config = dict(
    arch='unet',
    dataset='aerial photos of the United States (SatlasPretrain)',
    beta1=0.8,
)
Rows from block 9 of a small image inpainting model, named by matrix and row number. Rows with one number belong to one channel. Each number is 128 + 24 x the weight over its row's rms, rounded and kept within 0 to 255. All counts start at 0. Numbers have three digits each.
After each channel's rows are labels from the 100 images, of 14848, where the channel reaches its highest value: "lies over" is the class under the peak. Only what is clearly more common there than usual is listed. The data: aerial photos of the United States (SatlasPretrain). In brackets: how many of the 100.
# convs0: first 3x3 conv (model.decb.0.1.convs.0.weight, 128x128x3x3, each kernel summed), inputs 0-127
# convs1: second 3x3 conv (model.decb.0.1.convs.1.weight, 128x128x3x3, transposed, each kernel summed), outputs 0-127

convs0.58:126116135094130152132167128123162182118194121126134142125118108126145143111138136164100101143171123134158135129128129124110127140173165126097102122128107117115064087132123158128127120130127141107149109128122102123103105112153160128100158069136153134127106076125132123118131132111129158113131123146093111127133160160162117080129118098057123129084119113211122127090135128128151125130122
convs1.58:124152145136115043126128140128096069113084103132113123122164117126120096128142130158125167120122119116085166145104131141148126108094063121124140103144142140146143127139142077129113135125129124159107123120121125116090121083085126125148071130121155128148142117122125127152126105172108118146125149136147150153117103051117139168087134125129118143141124147055122116138116127139096140130115
lies over: building (29)

convs0.10:125118099119139075114121129061160167093099135127180123098107099126135121084102146134123170109105148123186096106129077142126135124117167108131086114127111126086105154136145124124129136197086098126132095089127163117124129109166130129113106155127103116117156121100137116122123133145129155100126148090090127119129131129143114096099104144110154126141118136106106079091148130124161132105128
convs1.10:148129130107092146082108132143120134107137083153096145104125166151114125116128129122130135113117106185121148179141172116097085124120137128142150154158119151195139154122103136106082125111145115091127165115112088118166149144121115124118133138138139145124143146122089109156136138151116126111114141165169106119087133119070164147139096083131082136139161115127150104150073113129128088130131
lies over: building (27)

convs0.1:114141125121139068144157129133085130122113136128145123130099124125138070140091128116123151143163125107115229166126112170143120123140159125107138127126130120134131132160118098128129123135123091151106124117142151147137110116133141127063102130126162116122095054121141146114125108143129153124129107151125126133125108120114132111056118159151120135143172114057097139107172131131131127103133
convs1.1:122127137113110150123126105129123136128158139124134128138123131120125209115142114093112126118055119126066132144119143117131152133162134130123114126122115146123096200108134177152118141101139134145160127124108126129221128141141128141120180153131082128145141160128126133139144152144104116102137143080143106116132153156129115067177139122149121124169088113169131135132110116106134131127127
lies over: crop field (27)

convs0.55:098112155136111142152139134113120092098124112128144125145084114132136116136148130123132115126146111096142184177108125206154110114101160139138122136120130106136168136144116083131133151139143110147077104104105125158147149068097135127153102133132112105121199168118116117155114136168130131074129089125139136155117111158066141122118140124127100109175126145179132135123106132126122137137113
convs1.55:097132121085143139113154173158131121163149164176124140143128106132149115089104148123129114108173111128110131118125177100158133174156079141099173139089129134129102148113158157138134138114150123116162110117164123092151148188132118179100124148157128164154127145151125134113135126120144138143132160170144144116155145093149164142120087129130120153148132151158138118131162141139148190151141
lies over: crop field (27)

convs0.105:137128156133128180103096131093145094150160140124131083124116107134144164120158140126107147078145121134169068062101115105176121125127080144095114107127140104144134146120137125123129148094156125157156133122123109141116128099161136125141163139126111160109156150107139163156107179130126136118123149110105129134126144152134122083162135134125106113110036144132125118152082125126113133151121
convs1.105:124169145159127121132169146091145169120123090143096137126135134158135085122075161141149141138172117140123124165138130119092136148123101128152167142131149150118122088136163108112142091148130091109123138120150116130126158121123130162099118093116155130143111109129118069129132115130149123115159154173153155130126108107065150142117136116121117175102165083094154129101152119159193108104128
lies over: building (28)

convs0.89:144111118148177148134108125076082127160122131127138126151138139125108137145159126147033092133030134151147111161128149115125133128120160144133135150127141134176152141137138137135132133148140149116108153153122146113135124106100156128159144143132118126129090139106151164171135118143124122121126118111125171140132082135104124072122151161124148130122096144185148151123120125128126129183137
convs1.89:142146139146144130129159165117127137120139126175138147144147158160129107136086128116132102155161155117117138081124136065131170138171082127119175122147126147100095095131153144134159130061139132160134156148142130174114120138145126149123088124143143137137146151136140103093151094109151108148136126137151080119135117116137124137148118130101110145169092091126119124205175138146136144113157
lies over: building (51)

convs0.35:138122114087115163168133127115118114159110082131038170142158159128093154170109135134096166116116118151145113195124185099123163137119111128101151130135132145151132150123086133134128092062134148110120128145128135100130103108139158133134135118118123111129136146171107138123127123134124121108132131096143126129124117144126118069138122122131076098136081109142143175153125128126155131153135
convs1.35:110149135179104129097169171123152119111127124137168105128133121113182073086123149114148110154164145113134110165135102108146051084153109096131120113127162106129131084130123110130129149138155107120108133119121079154098105122104097099132099094144148130165116111100125083113091126102133136141106113151135120144109099110125128149147143080115102136121151142124124103136146134134072142125161
lies over: building (26)

convs0.73:138118104152089140088117128087126111103138130129115123106055116128121130114115107083101125082102134111148058117086096168130125119132120085093098111128119119123133185166123159128128138164102115115169113092120104149172108110126112128111096137128110119121119161107116101160128125136128138073128110176108117160125108158130123104130114115121150125165154145100095104104119128128134128123179
convs1.73:115155201136134147142165131129090129135114108125117147121148121137122102144133168102133163170148137136107154095114069142096179133119134169113128173142145157145160157124150127143142125113119100126105144132137150124103171116140150114136136148188173134135166166126127155127121087140139148137140114076144124147155155097151151119123110155145155190124088116122136111110131113154122139084107
lies over: crop field (31)

convs0.101:089119099125086130105126128109130146097144117128139129112075117128118131101111105109099142097114133108147051121117095148119114117151116073077090131128127110122140185155117171128128128176091116103164101073126106124159131132095119128138114129128113099126102181126108100140128131121128155112128114173109102129126113119123131122090112107114179112181146119115133127133139128128124128082180
convs1.101:174130119150133119106123164095137099159078164143137128133063123153150111119118198118118156118155173138141138116101106110118125127103113115196125125135123124138131146103125145123145111116102153165104146124137143139124108076126094122156176084143130139137088118120151151120123201105153146111148121125126127123131151147087137082130131169128091153124149158104119092131140149137125143146114
lies over: crop field (33)

convs0.54:127111159171092156136100130116110061196192103131089140129131140131104141155103100118133140092104126094130104146078127082155104122132090123060145121125114115113128157126105181123130115085123125134160117141136101154179132094116079125133122144126106120128116137143117090109128143129132095125127102122143135136122173144169119103118124132138118102117119133089112121130114131125089130121159
convs1.54:104113096087125120131132108124155163078101163136124092130099114098114135142147100103154111146167114145114146140139162157120163104110154083167142118140135133143112119154148142180105099148112145118122125108139133100111080100112186156069124083120154084142128122147118141129145123114109155086146156131144121137156161134109097143117130090138117163120125105130094157132128123145182172151115
lies over: building (31)

convs0.124:149127145122165116133095128109087128131098111128114117131120127128120115152124132128143168105131113124092127137135145062153131128146079144125140127128127131129155096079128157128128131078158141127102152159125153092078178137127122128124119170127122131125143203111128145105128131110128084146128136045127142091128149147131133109146134142121136120068069115171143110168099128128115128153102
convs1.124:147167169114136099107186124107124158127107153125129117108096129138124144079126103192111140093134135095098160106122111122149123115117091114125116129121140128087120118085113141119131184147159148142107104133139107122099124061078078134099056137130164128128113112134129132135127106142127148138119141148129166117123148081188118119107145131140137132134130107116157155087135131140141148106141
lies over: crop field (30)