{"model": "image inpainting model", "train_examples": 203450, "norm": "layernorm", "blocks_per_level": 2, "final_lr_fraction": 0.05}
Rows from block 10 of a small image inpainting model, named by matrix and row number. Rows with one number belong to one channel. Each number is 500 + 40 x the weight over its row's rms, rounded and kept within 0 to 999. All counts start at 0. Numbers have three digits each.
After each channel's rows are labels from the 100 images, of 14848, where the channel reaches its highest value: "top examples" is what is common among them; "peak at" is the part of the image that holds the peak. Only what is clearly more common there than usual is listed. The data: aerial photos of the United States (SatlasPretrain). In brackets: how many of the 100, against the usual share in percent.
# convs0: first 3x3 conv (model.decb.1.0.convs.0.weight, 64x128x3x3, each kernel summed), inputs 0-127
# convs1: second 3x3 conv (model.decb.1.0.convs.1.weight, 64x64x3x3, transposed, each kernel summed), outputs 0-63

convs0.39:502498499420502503499496501501501498500497500520496550475497501497403534499499447445497500502499500498502429498499502546606502500499491456504505502503585501499482500499504500296499495500497501523445503481507550477505476502549472506518435501537461539537527473506568537462498448529493508493466501481469506467483541561531484487498542397537440575554554483454478527514579349478522542503487
convs1.39:495508513544497473464546463497484428471484504413519515508512516455437498492459479592509466433572516562493543543551473483636472532498460538490523531472468483588499518498442489500499483491479466
top examples: building (75 vs 42)
peak at: centre (33 vs 14.1)

convs0.22:503502505502502501498497501496497497522517499520501574445496497502535429500500543500497500501498504411498517505499496495516494500498501533498504500499526504499490502485480500604497506501503423517504485481497439471539390433514533473445433502467526408484450539513467556460472404462510543453528495464586486393508527496428598447525518556469486505442524617472521454558405573557534480480472
convs1.22:501568540574525506522573581545537567499519535519489416578511524540500521492541549544520456518483468419500506509482523556482511515561505453515463545497448547512507421473567527499509492485488445
top examples: building (80 vs 42)
peak at: centre (36 vs 14.1)

convs0.31:502492520520513507497504496495500509470510498483506372525514502493562679505501505554498507491502489505496578501509497434601504492485493464482509512499500511501547491481527501526492497508498431470490478481552506629451505456476468504510547502477420476528524524522465468509507530488568501511490512512590535534431464503473480539552482468493487469481466530408538488472488461519660502523493
convs1.31:513510494497494492505440508512479561453446505518482511565520553481512539460559584403522519480503432555497496497521468474478507433430477501536483552502519568469500517554556518534493465510626510
top examples: building (77 vs 42)
peak at: centre (35 vs 14.1)

convs0.35:500503517524500500498505493501506503513507501428501385433504509502582485502496524492498500503498500499504540493495505453570496507497506478499510494502681497507427496496489502516499514500505455477480487573526469512518458506468487525539549496463523452457460532499465452518495483482566497527636479509656491495467448460450483496535489455463473475472464502470533549494538543380501533503572
convs1.35:536523567518444550533592534499498423438548491549527420521511588484515508511535501413508415501511478437491548472501452511467499463550557552522497503517457493503493469529530487488480447484550499
top examples: building (74 vs 42)
peak at: centre (32 vs 14.1)

convs0.1:494500498530502505509498508489502500589511498456505346386503499502545521503512594497497501511499507548501572500505504369618496503496501462513489495496573501499437496511483495555505506502497495488504489502447508532514575474528474501535454498514577439498498528427369480447482492531565525495524509512497471500468436442488509445517500464492506495460446527496511511486501540436497475450565
convs1.1:511501531505441582523524483501427454485489505557487487566503499461495517543500492468512543509488418437598500570486510545464476485416460543491484581554507484495472461429511482504575489470538471
top examples: building (67 vs 42)
peak at: centre (34 vs 14.1)

convs0.37:502499488520505500497499501501501500513504499434498414443498498499560502499501574543500499500502498478501454503498503542378497498501502487499502499500587497499458501495608499601501500502499447526548506494501465514547456501612498519511490501513474483514504381449451533494490432434561452476533425521488495447615544520554536521477428486475421481536547387497468548501500527476480490487497
convs1.37:509501502527516579518538500573508506426513497440507458506525503456492355516503511514376513415537484470524548513500487606452544501505537517484508540524511542496504482494509486492503503514532522
top examples: crop field (27 vs 9.1)
peak at: centre (51 vs 14.1)

convs0.24:496514507478495508501501500497498502499507500543513587603497507497522470501498490474508499458494496395493511494493496432529490503493507521504487505513552490496492505505489497501490492491510469471534472535446522483532482476604505468459405502447506477494503491486532585475460469492583503498380472463321506553543462502478564562573534452496486558529544582439510467547413499482450497483497
convs1.24:462471482606473471572526483511499534533538505477486445561520497470441513422501566519511490459538508521491528534482531575521555583474498507424488501485517545488539547485600529497503503474570534
top examples: building (72 vs 42)
peak at: centre (41 vs 14.1)