From a checkpoint of a small image inpainting model.
Data: 203450 training examples, 42.0 epochs.
Rows from block 10 of a small image inpainting model, named by matrix and row number. Rows with one number belong to one channel. Each number is 128 + 24 x the weight over its row's rms, rounded and kept within 0 to 255. All counts start at 0. Numbers have three digits each. After the name is the row's rms in percent of the matrix's.
After each channel's rows are labels from the 100 images, of 14848, where the channel reaches its highest value: "peak on" is the class under the peak. Only what is clearly more common there than usual is listed. The data: aerial photos of the United States (SatlasPretrain). In brackets: how many of the 100.
# convs0: first 3x3 conv (model.decb.1.0.convs.0.weight, 64x128x3x3, each kernel summed), inputs 0-127
# convs1: second 3x3 conv (model.decb.1.0.convs.1.weight, 64x64x3x3, transposed, each kernel summed), outputs 0-63

convs0.11 084:130129128140127129128128127127129127133130129111129138099128127132116060129126121131128126122127127145129122127127127070101128127127127106127129127130081129129110127124100128103126127127129113135109123107143116153103090105125120095094120128116171117091126123169148142149149127132131128206098129147130141127132078086100129194119084120115128108087107128241082085100150131137186123146165
convs1.11 101:129109151046143124115111129118136092140130114129129108121137134120169127122132111139129126088161125109129114127119107237128106128119122131152133117131119104127136132058137136127130164123124127
peak on: crop field (29)

convs0.40 070:128130124092127127128128128129128127126128128128125124111129128133130083126130148110127128118128127104130124125127127146208128128128126111126129128127152127130102127121157128096131132129127137106112132134122151075100179182125135117131126126152118152087116142143169135134116019146119135138146199125117106171045138113139102146105136147136129125146092137128141197128130186112093126161139
convs1.40 120:132114122113122181109139101139125127084134166126135093123137115144125127126142095117132132113143123112102161146051129126125108115129116162105114079135120104120100155138124071109131125131057104
peak on: building (35)

convs0.26 107:127131131088129126126128129132126132087127127112127125008129125126221055126130127120128123119130128115129097128123126091126129131129127157128127123126230131129203128127134126109132130124125069118104136154127121138124111123090123121150137131130131085093121145120097148119118128115157133137133116130099146149129152129121139148131127139145132125103102135126140120133132133143088147153140
convs1.26 073:117121126129114161136168108111141144077099134144196102148150148152125145099098167106133086145142144121169170153121120156123120134124145094132118143150153135102137142127130137101117103125183168
peak on: crop field (37)

convs0.43 078:128128126131128128126128128129128127111120127136127154151129128127131155128129097126127127126128128115129143128128126100140128128128129135127129129127110129127145127124101128109128128127129133125115127103076148077116176161127146110133138127162123131102115223111131136128117098083125125108118216099151076201035115136128101131139077189102128160116074126149130105164148130124107110136135
convs1.43 104:110134130131125114086117128134128158135113154116124105144127137123097131122148130116130117043114136130110117111013126143138111147132122156148170110114125101120129135128114096106115108134126100
peak on: building (48)

convs0.51 080:128129121108131128127127131127126126111134127125129157129129128130112091128130130155129128121128127095128113125129129080170126130127128152125134131130161129127139128118206127161127128128129127090114125113141123134117155132126097134125170127095114132121155117178065137178140102100131114143141131144208073124140105138095102129118121127129109127102070103205094127108115139198183143171141
convs1.51 114:115107131021120128119164171130124096101111110133140116152113133137149119147128115089122154139085169098156154120124137148128120138104126102143135142092133127160146117142137153106100112126098121
peak on: crop field (25)

convs0.61 080:127128124120126126130129128127127131124127127154127162129129128130090074128128113112128125124129126127127112128126127141104128130127129124126127125127090128129139129127090129090130130126127137121112129124061113134108126076144123117114148128094144139096101123132125093203093181177088104109100048189132113119141148109088122176133125131171107087143131101090214113114124120140159154153119
convs1.61 098:127143145149137127151118137114127065167130122149139125098126132130127126157148147128126134065100135105140121146129097172123133117133134139115218095127133124147134136195092142151131121127124159
peak on: building (41)

convs0.20 079:128128125151129129128127129129127127126130128107127140128128128127144181126129129152128128127128129141128069129128129171068128129128129150130128129129165128128131128125138128115128128128127146146181132108128136133151136130042146155117140128112115105136106139134146130134160132117108187105139085110111138138067143177127117124161078120103237115131147162137120118138151052113136083155116
convs1.20 076:149109129130122138123139132059132127118135128105139135107134133137127236131100131122240136130133134114124141127123121125122117135129135117117128119127129103132143128128122093117119134130156126
peak on: crop field (33)

convs0.60 057:127128131117128129126128128128128129110132129142128148149127129128162068128126128134128128126127129113127155126126126130148130127129129129125127129131097127127127128121151127182127126127128142105123130121135109115135119103064189136135138128144113098097137094125161128128156149141120172095099024096102113115114129099141120107071028127119203109143138158119131146117128071140123091106113
convs1.60 069:115123139129125153131123139074122112135110107117124114120138130124149229131129135142248119163148131122129134125144128121136153117123127145103128100138125149140134134129131139115120129124140132
peak on: crop field (44)

convs0.54 069:128127126132128128127129127128128129138129129154128125112129128128068170129128176120129130131127127127129102127128128145135128127128128131133127128127136126128165128128163129165127128129128141128099130158127149132141110149040155140117149129125130119162148129099128136140172141127116168095125054144120101136071126169150137102150066118111232135120148148125127111134108034099137117121142
convs1.54 078:152109128137128146123133134074117113124125120095138139127105122136134237138120129120246137142117128142142141121127126121123117142117127107116132141141121114144123124128118107114128129129133135
peak on: crop field (45)