config.yaml
train_examples: 203450
crop_scale_min: 0.7
task: "inpainting"
norm: "layernorm"
activation: "elu"
blocks_per_level: 2
dropout: 0.1
init: "trunc_normal_002"
optimizer: "adamw"
lr_schedule: "wsd"
warmup_steps: 500
Rows from block 7, named by matrix and row number. Rows with one number belong to one channel. Each number is 500 + 50 x the weight over its row's rms, rounded and kept within 0 to 999. All counts start at 0. Numbers have three digits each. After the name is the row's rms in percent of the matrix's.
# convs0: first 3x3 conv (model.mid.1.convs.0.weight, 256x256x3x3), inputs 77-87, a 3x3 kernel for each
# convs1: second 3x3 conv (model.mid.1.convs.1.weight, 256x256x3x3, transposed), outputs 77-87, a 3x3 kernel for each
convs0.229 029:584588489500534504499443450518553488517520463480543565514401502489541555490491500453442521476419472482527537500511496500494500465505503496489423494517487505494484678699503501654545507642518570493483542524546488490476589612522539524607477466418432495445504447478485514496424555654432486441560466519
convs0.230 029:505542496497478526478511566493463543508492507502373502600531612515509483460520467500522513536513497501456514520497499497504499504494484505440459512464462475495501415583548517444740498401720510499526551470602509497537566583479449468623501538526534540504468498526492451510514502528478601433478589509
convs0.231 024:568584480502525493502506501501518532505488457490483558562429513490545558475497481465481529526454483506508514502513507497496500497498499546487480510495485538500508569700512510528636489502537564488482542515592506501504576621428499532645473511489486525496505466505488490493485520694466556389463547518
convs0.232 083:537600534523560502503455496499522486568552493571587611485432494516596576570586554451479532439485494465548549500514490494462492477504503510521480558552494504500498565561499510541463478548495569495531541508509461500493641594594608510546491473452470477421525466498479535502413562550438503504626503520
convs0.234 070:447409478460459493495538574509525541455476514419424441448513572486421485485428483529532511514501544520458400499503535502513503516511496473474490477476509557507523564473447521519522473439587418468465420502461545482523465424405419548457522529601543528523507526496535465512620552613589446575429618515
convs0.236 032:519511482503462508492545555513479540465453507484394472599588635549474487459492455500537509537534515500454487518494505495513498512494483507435471525447476494492499462539497486421671507408644496503516509478573545503540532502461419497571509530562531534513472503509512471501527508515500555479399574514
convs0.238 031:600598493500508501499510518522528515524492447507463584563446490468556520465503493437488523528461478504499519509515500497499506497479493560467437495492454507511533546703568464510677477503555590507483554514599501500517589610475501523698470523466496527496497452515486478496452532659485586395496521509
convs0.239 021:425492554491495559483489615459547533499527541491512495442496556467504464534528500507552508454503519503522494496502499517494491502518500435492517459505496500507504497524485638593600452501828409462545504499466501480472548510557529507515510528553504503478507515503503464531563538585496471580596586524
convs0.241 035:405414520496487513501514577502539528479507542426484451463519635499431502504465498547532513490504542516507443495505509505500497507518501446481557493512560514494505538456388613540474493472650427479508448489425514479505494481476454488415537524639539524506519513496545496517595521585535449613500620501
convs0.242 020:466515543501504561495489546467541513488521526448527502431492588495518491539513499514522498417490515507539495493501498504502486496505501430489534484509513499487497578558415628671551485584728444467537506497460506500490550508543530484476525500542479489462496500484505492536514567568495426540590527496
convs0.243 032:413414511503489524508507577490540523465505548410506436448523625507416489522489499541544502490532549503501417493498504504499482502520502412462527487479530532495499533462394602550483491480629387464529451505443525502499483437512497513431548523622520515493504523487530486523624555573541439611521592547
convs0.244 025:512546485499486514486511533496476544505480501495404496620534635519498501469523456500517507530506497498458506512496499498517496503497492504431479518458464484487493465613528534471738512448701514488534548472611530499528568556476432483610502529528503517502461489507497466507495524516466579447461576524
convs0.245 034:550557496498501519486503534499484538516498474505420554583492511489519491438515479473513529532485485499471537522509499490500502499485485516452451495483468478514520460664588504463723487448641561505514565488627494489523584615485475499688483529488505559501487486531488474503486474584462619396499542511
convs0.247 028:533535480502479503495533535516481559477456501500388500606545605521491506441497460500508514544512498498462505519503507496503499508495486523438458520465475494498507470601513496431695499400614523504498523492610533490536559568433441506624500526532516552511487494527504483497504503572473587433431586516
convs1.229 009:473497518553483536445541495417202543498497576479519497490517517481612614499613493539458493503541486500554525516478551505512583533479500435451503593536480528532495401458547483501552500604553496501497510506493530485480525509525536522499568510516543453565517496497499474557540553484478496519473575528
convs1.230 008:485480495593563446570549468465546388530571285503487507421494435551497510495488524517508506492464437507420479495543441552473485485499511610405506518532490545494522429513492585545374576480483483447474482471434506517490477493481494502500495523496447578439488433450489508515550537556501561708484465475
convs1.231 006:526466526505238481499533390485342464521505497490506517512486495472650515578515516517500515494474487504494498497488503529526581504486543526489504582477433518527499343343494501567523551504508497479436514473487529507493500503505550515500543501503485497494509481488492479524610648649478558570424515494
convs1.232 031:432533611501489555437488494517412592523472593340467505490521524491524562563601525492490496435508567480483499538477512486513560523524523504530652590535500501528477333485530428493564549577600525517539484509581521505516498500528493508511584560546552478550515499559440449406505522428511457454493462479
convs1.234 025:628516395442553536527490491513499356442456494608433454476505532447460482491512443518474446391472493493554499472523563570485406449502481549451392376471624501505581603570430612498528545461494497511486504457490518496535499540514528481508478489558487522498491509542500512572473517586506630478501589513
convs1.236 009:497474410600460496577467474445513407516504382530414508510492447503500527492451547515508523520438479504428493491557469530544471508540514560452425557428554510464505455486474637491467491421497437432454486475498522463515487500492490491501494490490431556485487465466487522602643560600531565538486552443
convs1.238 009:396516562493381455494595367485440499509576388410516543493471457500608498546509575497490517504473445508446499491487495550541474503486582541491527539490494521513547330431517480668502514564433473463458494486489498491502490515497535522490528532497487530474516499479451442511631615589514522585476523491
convs1.239 006:495470438504541399446511484523536432480434402504464429478501596476407503412489459507523505465511510520563490501532587509549540507500501475520470511586628500529497600645496487439327514621499517584571507452522479512507497509593509502529502510521567515500483502518516504499491473490582684481558579538
convs1.241 013:532461309497498510432476510529472352490379524621381452469547602501484495455539479502522449445494563503512500502597552491501499492505480514406421454445542462467501588628438556430533502513554531515504529494514508501514513542532516493509495502530520529495487529559490506537476549570492632440502501517
convs1.242 006:499483441484526463443505549458497478472395493531347440473493538483488491423494340514540508475546547514580511501523591501502590492497458466516489504547560537526497588607519468499496497580562543526516504515506504511500530526558510512519502511537561495515502498515508502521451518457528566481518544590
convs1.243 011:559469394462487513448398500506517403503389440582419424488525570442433481448537477514500506455473544464501484503560553488504498498523499507430444472479560482474495562575471501433515453471513504522513508493518499501505502519510504495536498496524528496507480557579511493532491512502554610442530568563
convs1.244 006:468380475565496463545518483422488426547498326510480565491485471508543511486442514516515534501415468518398495490566493537583580527487512502437469583477499526499539420425469528466391519480496488469466495463418516497493492505490493539495511504492444557496501439449508506577587549565518634756463513476
convs1.245 009:483450518519408423560598423452515493503550459442555560486491458543569496539526592526473497556500431523462488475505455578532501507485554493453526492483475538542510421433498473548449541564438476467500464464491514500481476490472492516494531535501459545456488448485474466509611537505573557554477503500
convs1.247 007:513485507552445403528479438490419428512512291501452604507510442481538543540545548518516507513438445502412491495521448567485489489546548565438484519435483516481571404453468518473462511453480476430440496484480511502507493494475514526502496515497380531463513442459469497578616581609512614578476533432