From a checkpoint of a small image inpainting model.
Data: trained on aerial photos of the United States (SatlasPretrain), 203450 training examples.
Rows from block 2 of a small image inpainting model, named by matrix and row number. Rows with one number belong to one channel. Each number is 128 + 32 x the weight over its row's rms, rounded and kept within 0 to 255. All counts start at 0. Numbers have three digits each.
After each channel's rows are labels from the 100 images, of 14848, where the channel reaches its highest value: "patch colour" is the nearest of a few named colours to the mean colour under the peak. Only what is clearly more common there than usual is listed. The data: aerial photos of the United States (SatlasPretrain).
# convs0: first 3x3 conv (model.enc.1.0.convs.0.weight, 64x64x3x3, each kernel summed), inputs 0-63
# convs1: second 3x3 conv (model.enc.1.0.convs.1.weight, 64x64x3x3, transposed, each kernel summed), outputs 0-63

convs0.43:065130111153126085134156105095170161073094138063134127101114114135097146104136103160099135134113090062076038123123076106091187130126081105183119162157113146173145126100132133169154129109127131
convs1.43:148151180083076116096132166152089135188122142186096119129171128139152164167090134101122134151088118118203188119090116123083117157170097169098089136069125103103116075138122075121092132118118160
patch colour: grey

convs0.57:035103129072120118116172090120146118202136138074140114035094093117057118161121156132174155148100106075133123116124136133109107131126039105126108139160099142132144118136118130132113146093125126
convs1.57:156159166137136121195126143140117160086091118121135095113165073086064187076136095105082101059143126160126124101124117109156187152132177201097118132147122104120116106096099141117132090173097163
patch colour: grey

convs0.55:147090129162084144129136138097121151107026145122106167118156161137122114097147106109062060120093129116098187137137166166120130133138147116136102140072096096113113133065043128098127080096130142
convs1.55:095172113131149120127136085186171138118183143129132127110074168154151128143151117151172133139127091111150078180161166148122167066117142127109151075199205163122170129141135185159138156147080121
patch colour: grey

convs0.11:128215133069100116160120073126114088158167100161130054118126117137166175126167168120124126141046113101088166119137115119201185127135164098113109112134140173106129113091118128092093123124154133
convs1.11:165042128125111116152117098093130128114108120120134127121154132125101073090154152131127109146097223115096057147127120127136122197160116120121176113197117110135165119125118206133146151154170070
patch colour: grey

convs0.41:159139109169151153147139170131135152087119105178071127184076182150119141131127119201100101120204067171104096133123125140146117130131131193118139130053172105127133127164183126128096159157105126
convs1.41:124143038091132126165125115107083130130102120090163134130139161164235110039123088140156119049156101154107157106138114150131135110147183166157101119137120154102122126108096142133138153120154160
patch colour: grey

convs0.63:075110139105095074102110106112131143156118123077172159092154070110106141128119118131111133128047121025116094119123149113098170129127082052144086156159101127139130135068113128075124120091120131
convs1.63:146130246135141148142127132177126093130141091120136142118178092112152116118129118061132087052115141132131208152140078124163122132146171185061137127119138137097145121140124158182104137133124150
patch colour: grey

convs0.0:114103117113124179137120107196105138103115140161105143090138159103044033084104149125211110125114168105179198141116170098122098111124151108140130139083121120108165136123188128128110111131137112
convs1.0:118183150105133072155145146092122102183192133083125100140095044078154121139120123103084164142130144150032070135135134159181127078139140100121173131149116107096109102149137128124167150148114135
patch colour: grey

convs0.37:088092126101077136108139228152142131125065127187136141127125143134090086073122153091080146138119133116105139153158122111197213131126167118131141097107112060140091107130109127149094129100089127
convs1.37:116103062148124092108098066067106154080139150130108136121091133115151158169113106171140109167170093139123078136107144144082090175192096139128113104110057192147134154183134121151151147147166154
patch colour: white

convs0.42:140181114151148064145111071044143143145148136078156164097109124136152156145087134184158139141128152140146101156109146160018079131127110124119135126139146151111147150084126130092202142157141131
convs1.42:158130073109137175118180179230082110174140117148128126139124126138118127142150118100149137047114149126099141115147087110226158161076139132112114149106131082080137154146129124101106092124158119
patch colour: black

convs0.10:092166139102081094173125097125148154128108135125141132126110135115106206096082174088061083119090086098114136117087133100186151123124107131082078089104161130140092139139131129027138159098110125
convs1.10:117098075136189149090104170101168134136117114129133131103145126148109061048166172157171151126117202133114110056156164149161117151110148149128104129197134100152138139148150119161112171131160075
patch colour: grey

convs0.50:148160127103108127189148083123135089109191137152135064146196097124150090132156138052094108128104166114143057129124107116202153113121164131108062120159131134105124110111148124083145120097067121
convs1.50:137144137153126141135139150148134150165126147144129112089142162148101199196107085144113199136117100096161131146157156177043093096115161125136203124121172145151163100110140070140104097128124198
patch colour: grey

convs0.62:168063118137163142106109152191108131152178147124114165106076113143155121098150119135144144128219147168194122134114152151162048123130145169133114115144133168125160120190161126161118151191164127
convs1.62:148218163101095126169147133091134121109159096166119118124177103048088174164161141105052166173118134147086071120127139075137166151151079098151116128128122102143118117129137125107141121130061122
patch colour: grey

convs0.61:075084137104084117068142110122157137134124135071172139118121047059129091148098079083112133160085153053140124142128129150078201126128108058136122134154145152103090158116121128116138116114118129
convs1.61:133130255149117109144132112109126108122139122171136140118136135103150128126094200155159115104125121084156181132115121135108080117148121103073138199131120142158112133118135139099142137124117129
patch colour: brown

convs0.54:156079132147152111118156152106108017126127092079105107090110188111090083145177128056190163080107102100160097115099119102121143125140103110118150094087085165144149123124140124120160109156112144
convs1.54:062150055119129149202108126116121175162074186122194110183107092126178168056117097149075120156140114136128119105126143145116139088090146140137106089146156143129130128129133108148112138082146075
patch colour: grey

convs0.39:158159133139118135130204078095153134141086136098134065095111114154093081138057136101183118163120148137191162071105142169136082120134140128145132143122135071108094142103089125037147113109128132
convs1.39:134119117125140137170175114153113177175096152077193128146097116125117174123146111123117156076171070156118114110197135155143130179043154163088108144110135145092128159096205100131099116097128116
patch colour: grey

convs0.20:166065134116155202123110121143126131087168145142083147191075193146121070153109133149148070118182113139175116127108131142138078127127150163166131132071149093111151147137149129140169093180079125
convs1.20:109214077108127099118140130107119129129128137088129134136217168119176175093160112131150101122113073159036129109160140111128132114163130153124125118144166181125132122097094168121110182056128129
patch colour: grey

convs0.45:117135125100082129083120189132134118153156109134142065098185097142074051064150064082104142128076149108122135130172131143162183136116145101113148119175112109147095097103138127123063120098087142
convs1.45:100141077115119114138133067075102132098117139118130128122078108126162130186087108152140123152154082147110082132086141119057093189192101128121098119108057167129134117124109109126157134196115199
patch colour: brown

convs0.35:107158118100143125119081123160154155101033129130148162097097135114175058165166190184118108117140118100172097086145110075127146120125137123161089176114142110150147190135152128182115102179145114
convs1.35:131086222152108095138115091136095110138204105115133132175136107117121196167126106090120124129123145148112120184117100168099122152191048125121147111077140148100116111107128124071149146079141085
patch colour: green

convs0.49:122175116156130146076178127128137160115035129067129184125140136125135140130104170116118132118112107081075144094121118105186092131128138105123118148117114079116107086103082128094125036076183134
convs1.49:160121213094140123088091152157150150127122148166080137116169175116105142127154150136038119112101134138202155220137148122107103168156146109158132102178148156133132122150109071134120169134145123
patch colour: grey

convs0.38:113111105147132175145093130172134167100145157146038162125120190128139126151160154135077108141217125142123111136093118093155128122132117227071134130103165166148143141170127129132078171147127124
convs1.38:156096015125156111008121148125133093130109134089121118123158141121082109089102068148202114135118121143127120067150144165124092127134188137162143134146169105130129138136120119122131110131127115
patch colour: grey

convs0.36:099118147078090136111165196106128101116150106070157089052146108115189118116138142149107132107140116148057136077207111162145143122121095138099110125072117139121142114114058130131166155074154122
convs1.36:173084101140146121166120118131132133137095102159098119210096108148110096091115126144186146127142158098223112111081128111099114156166147139141031113158127109152125119146142083124111120155097056
patch colour: grey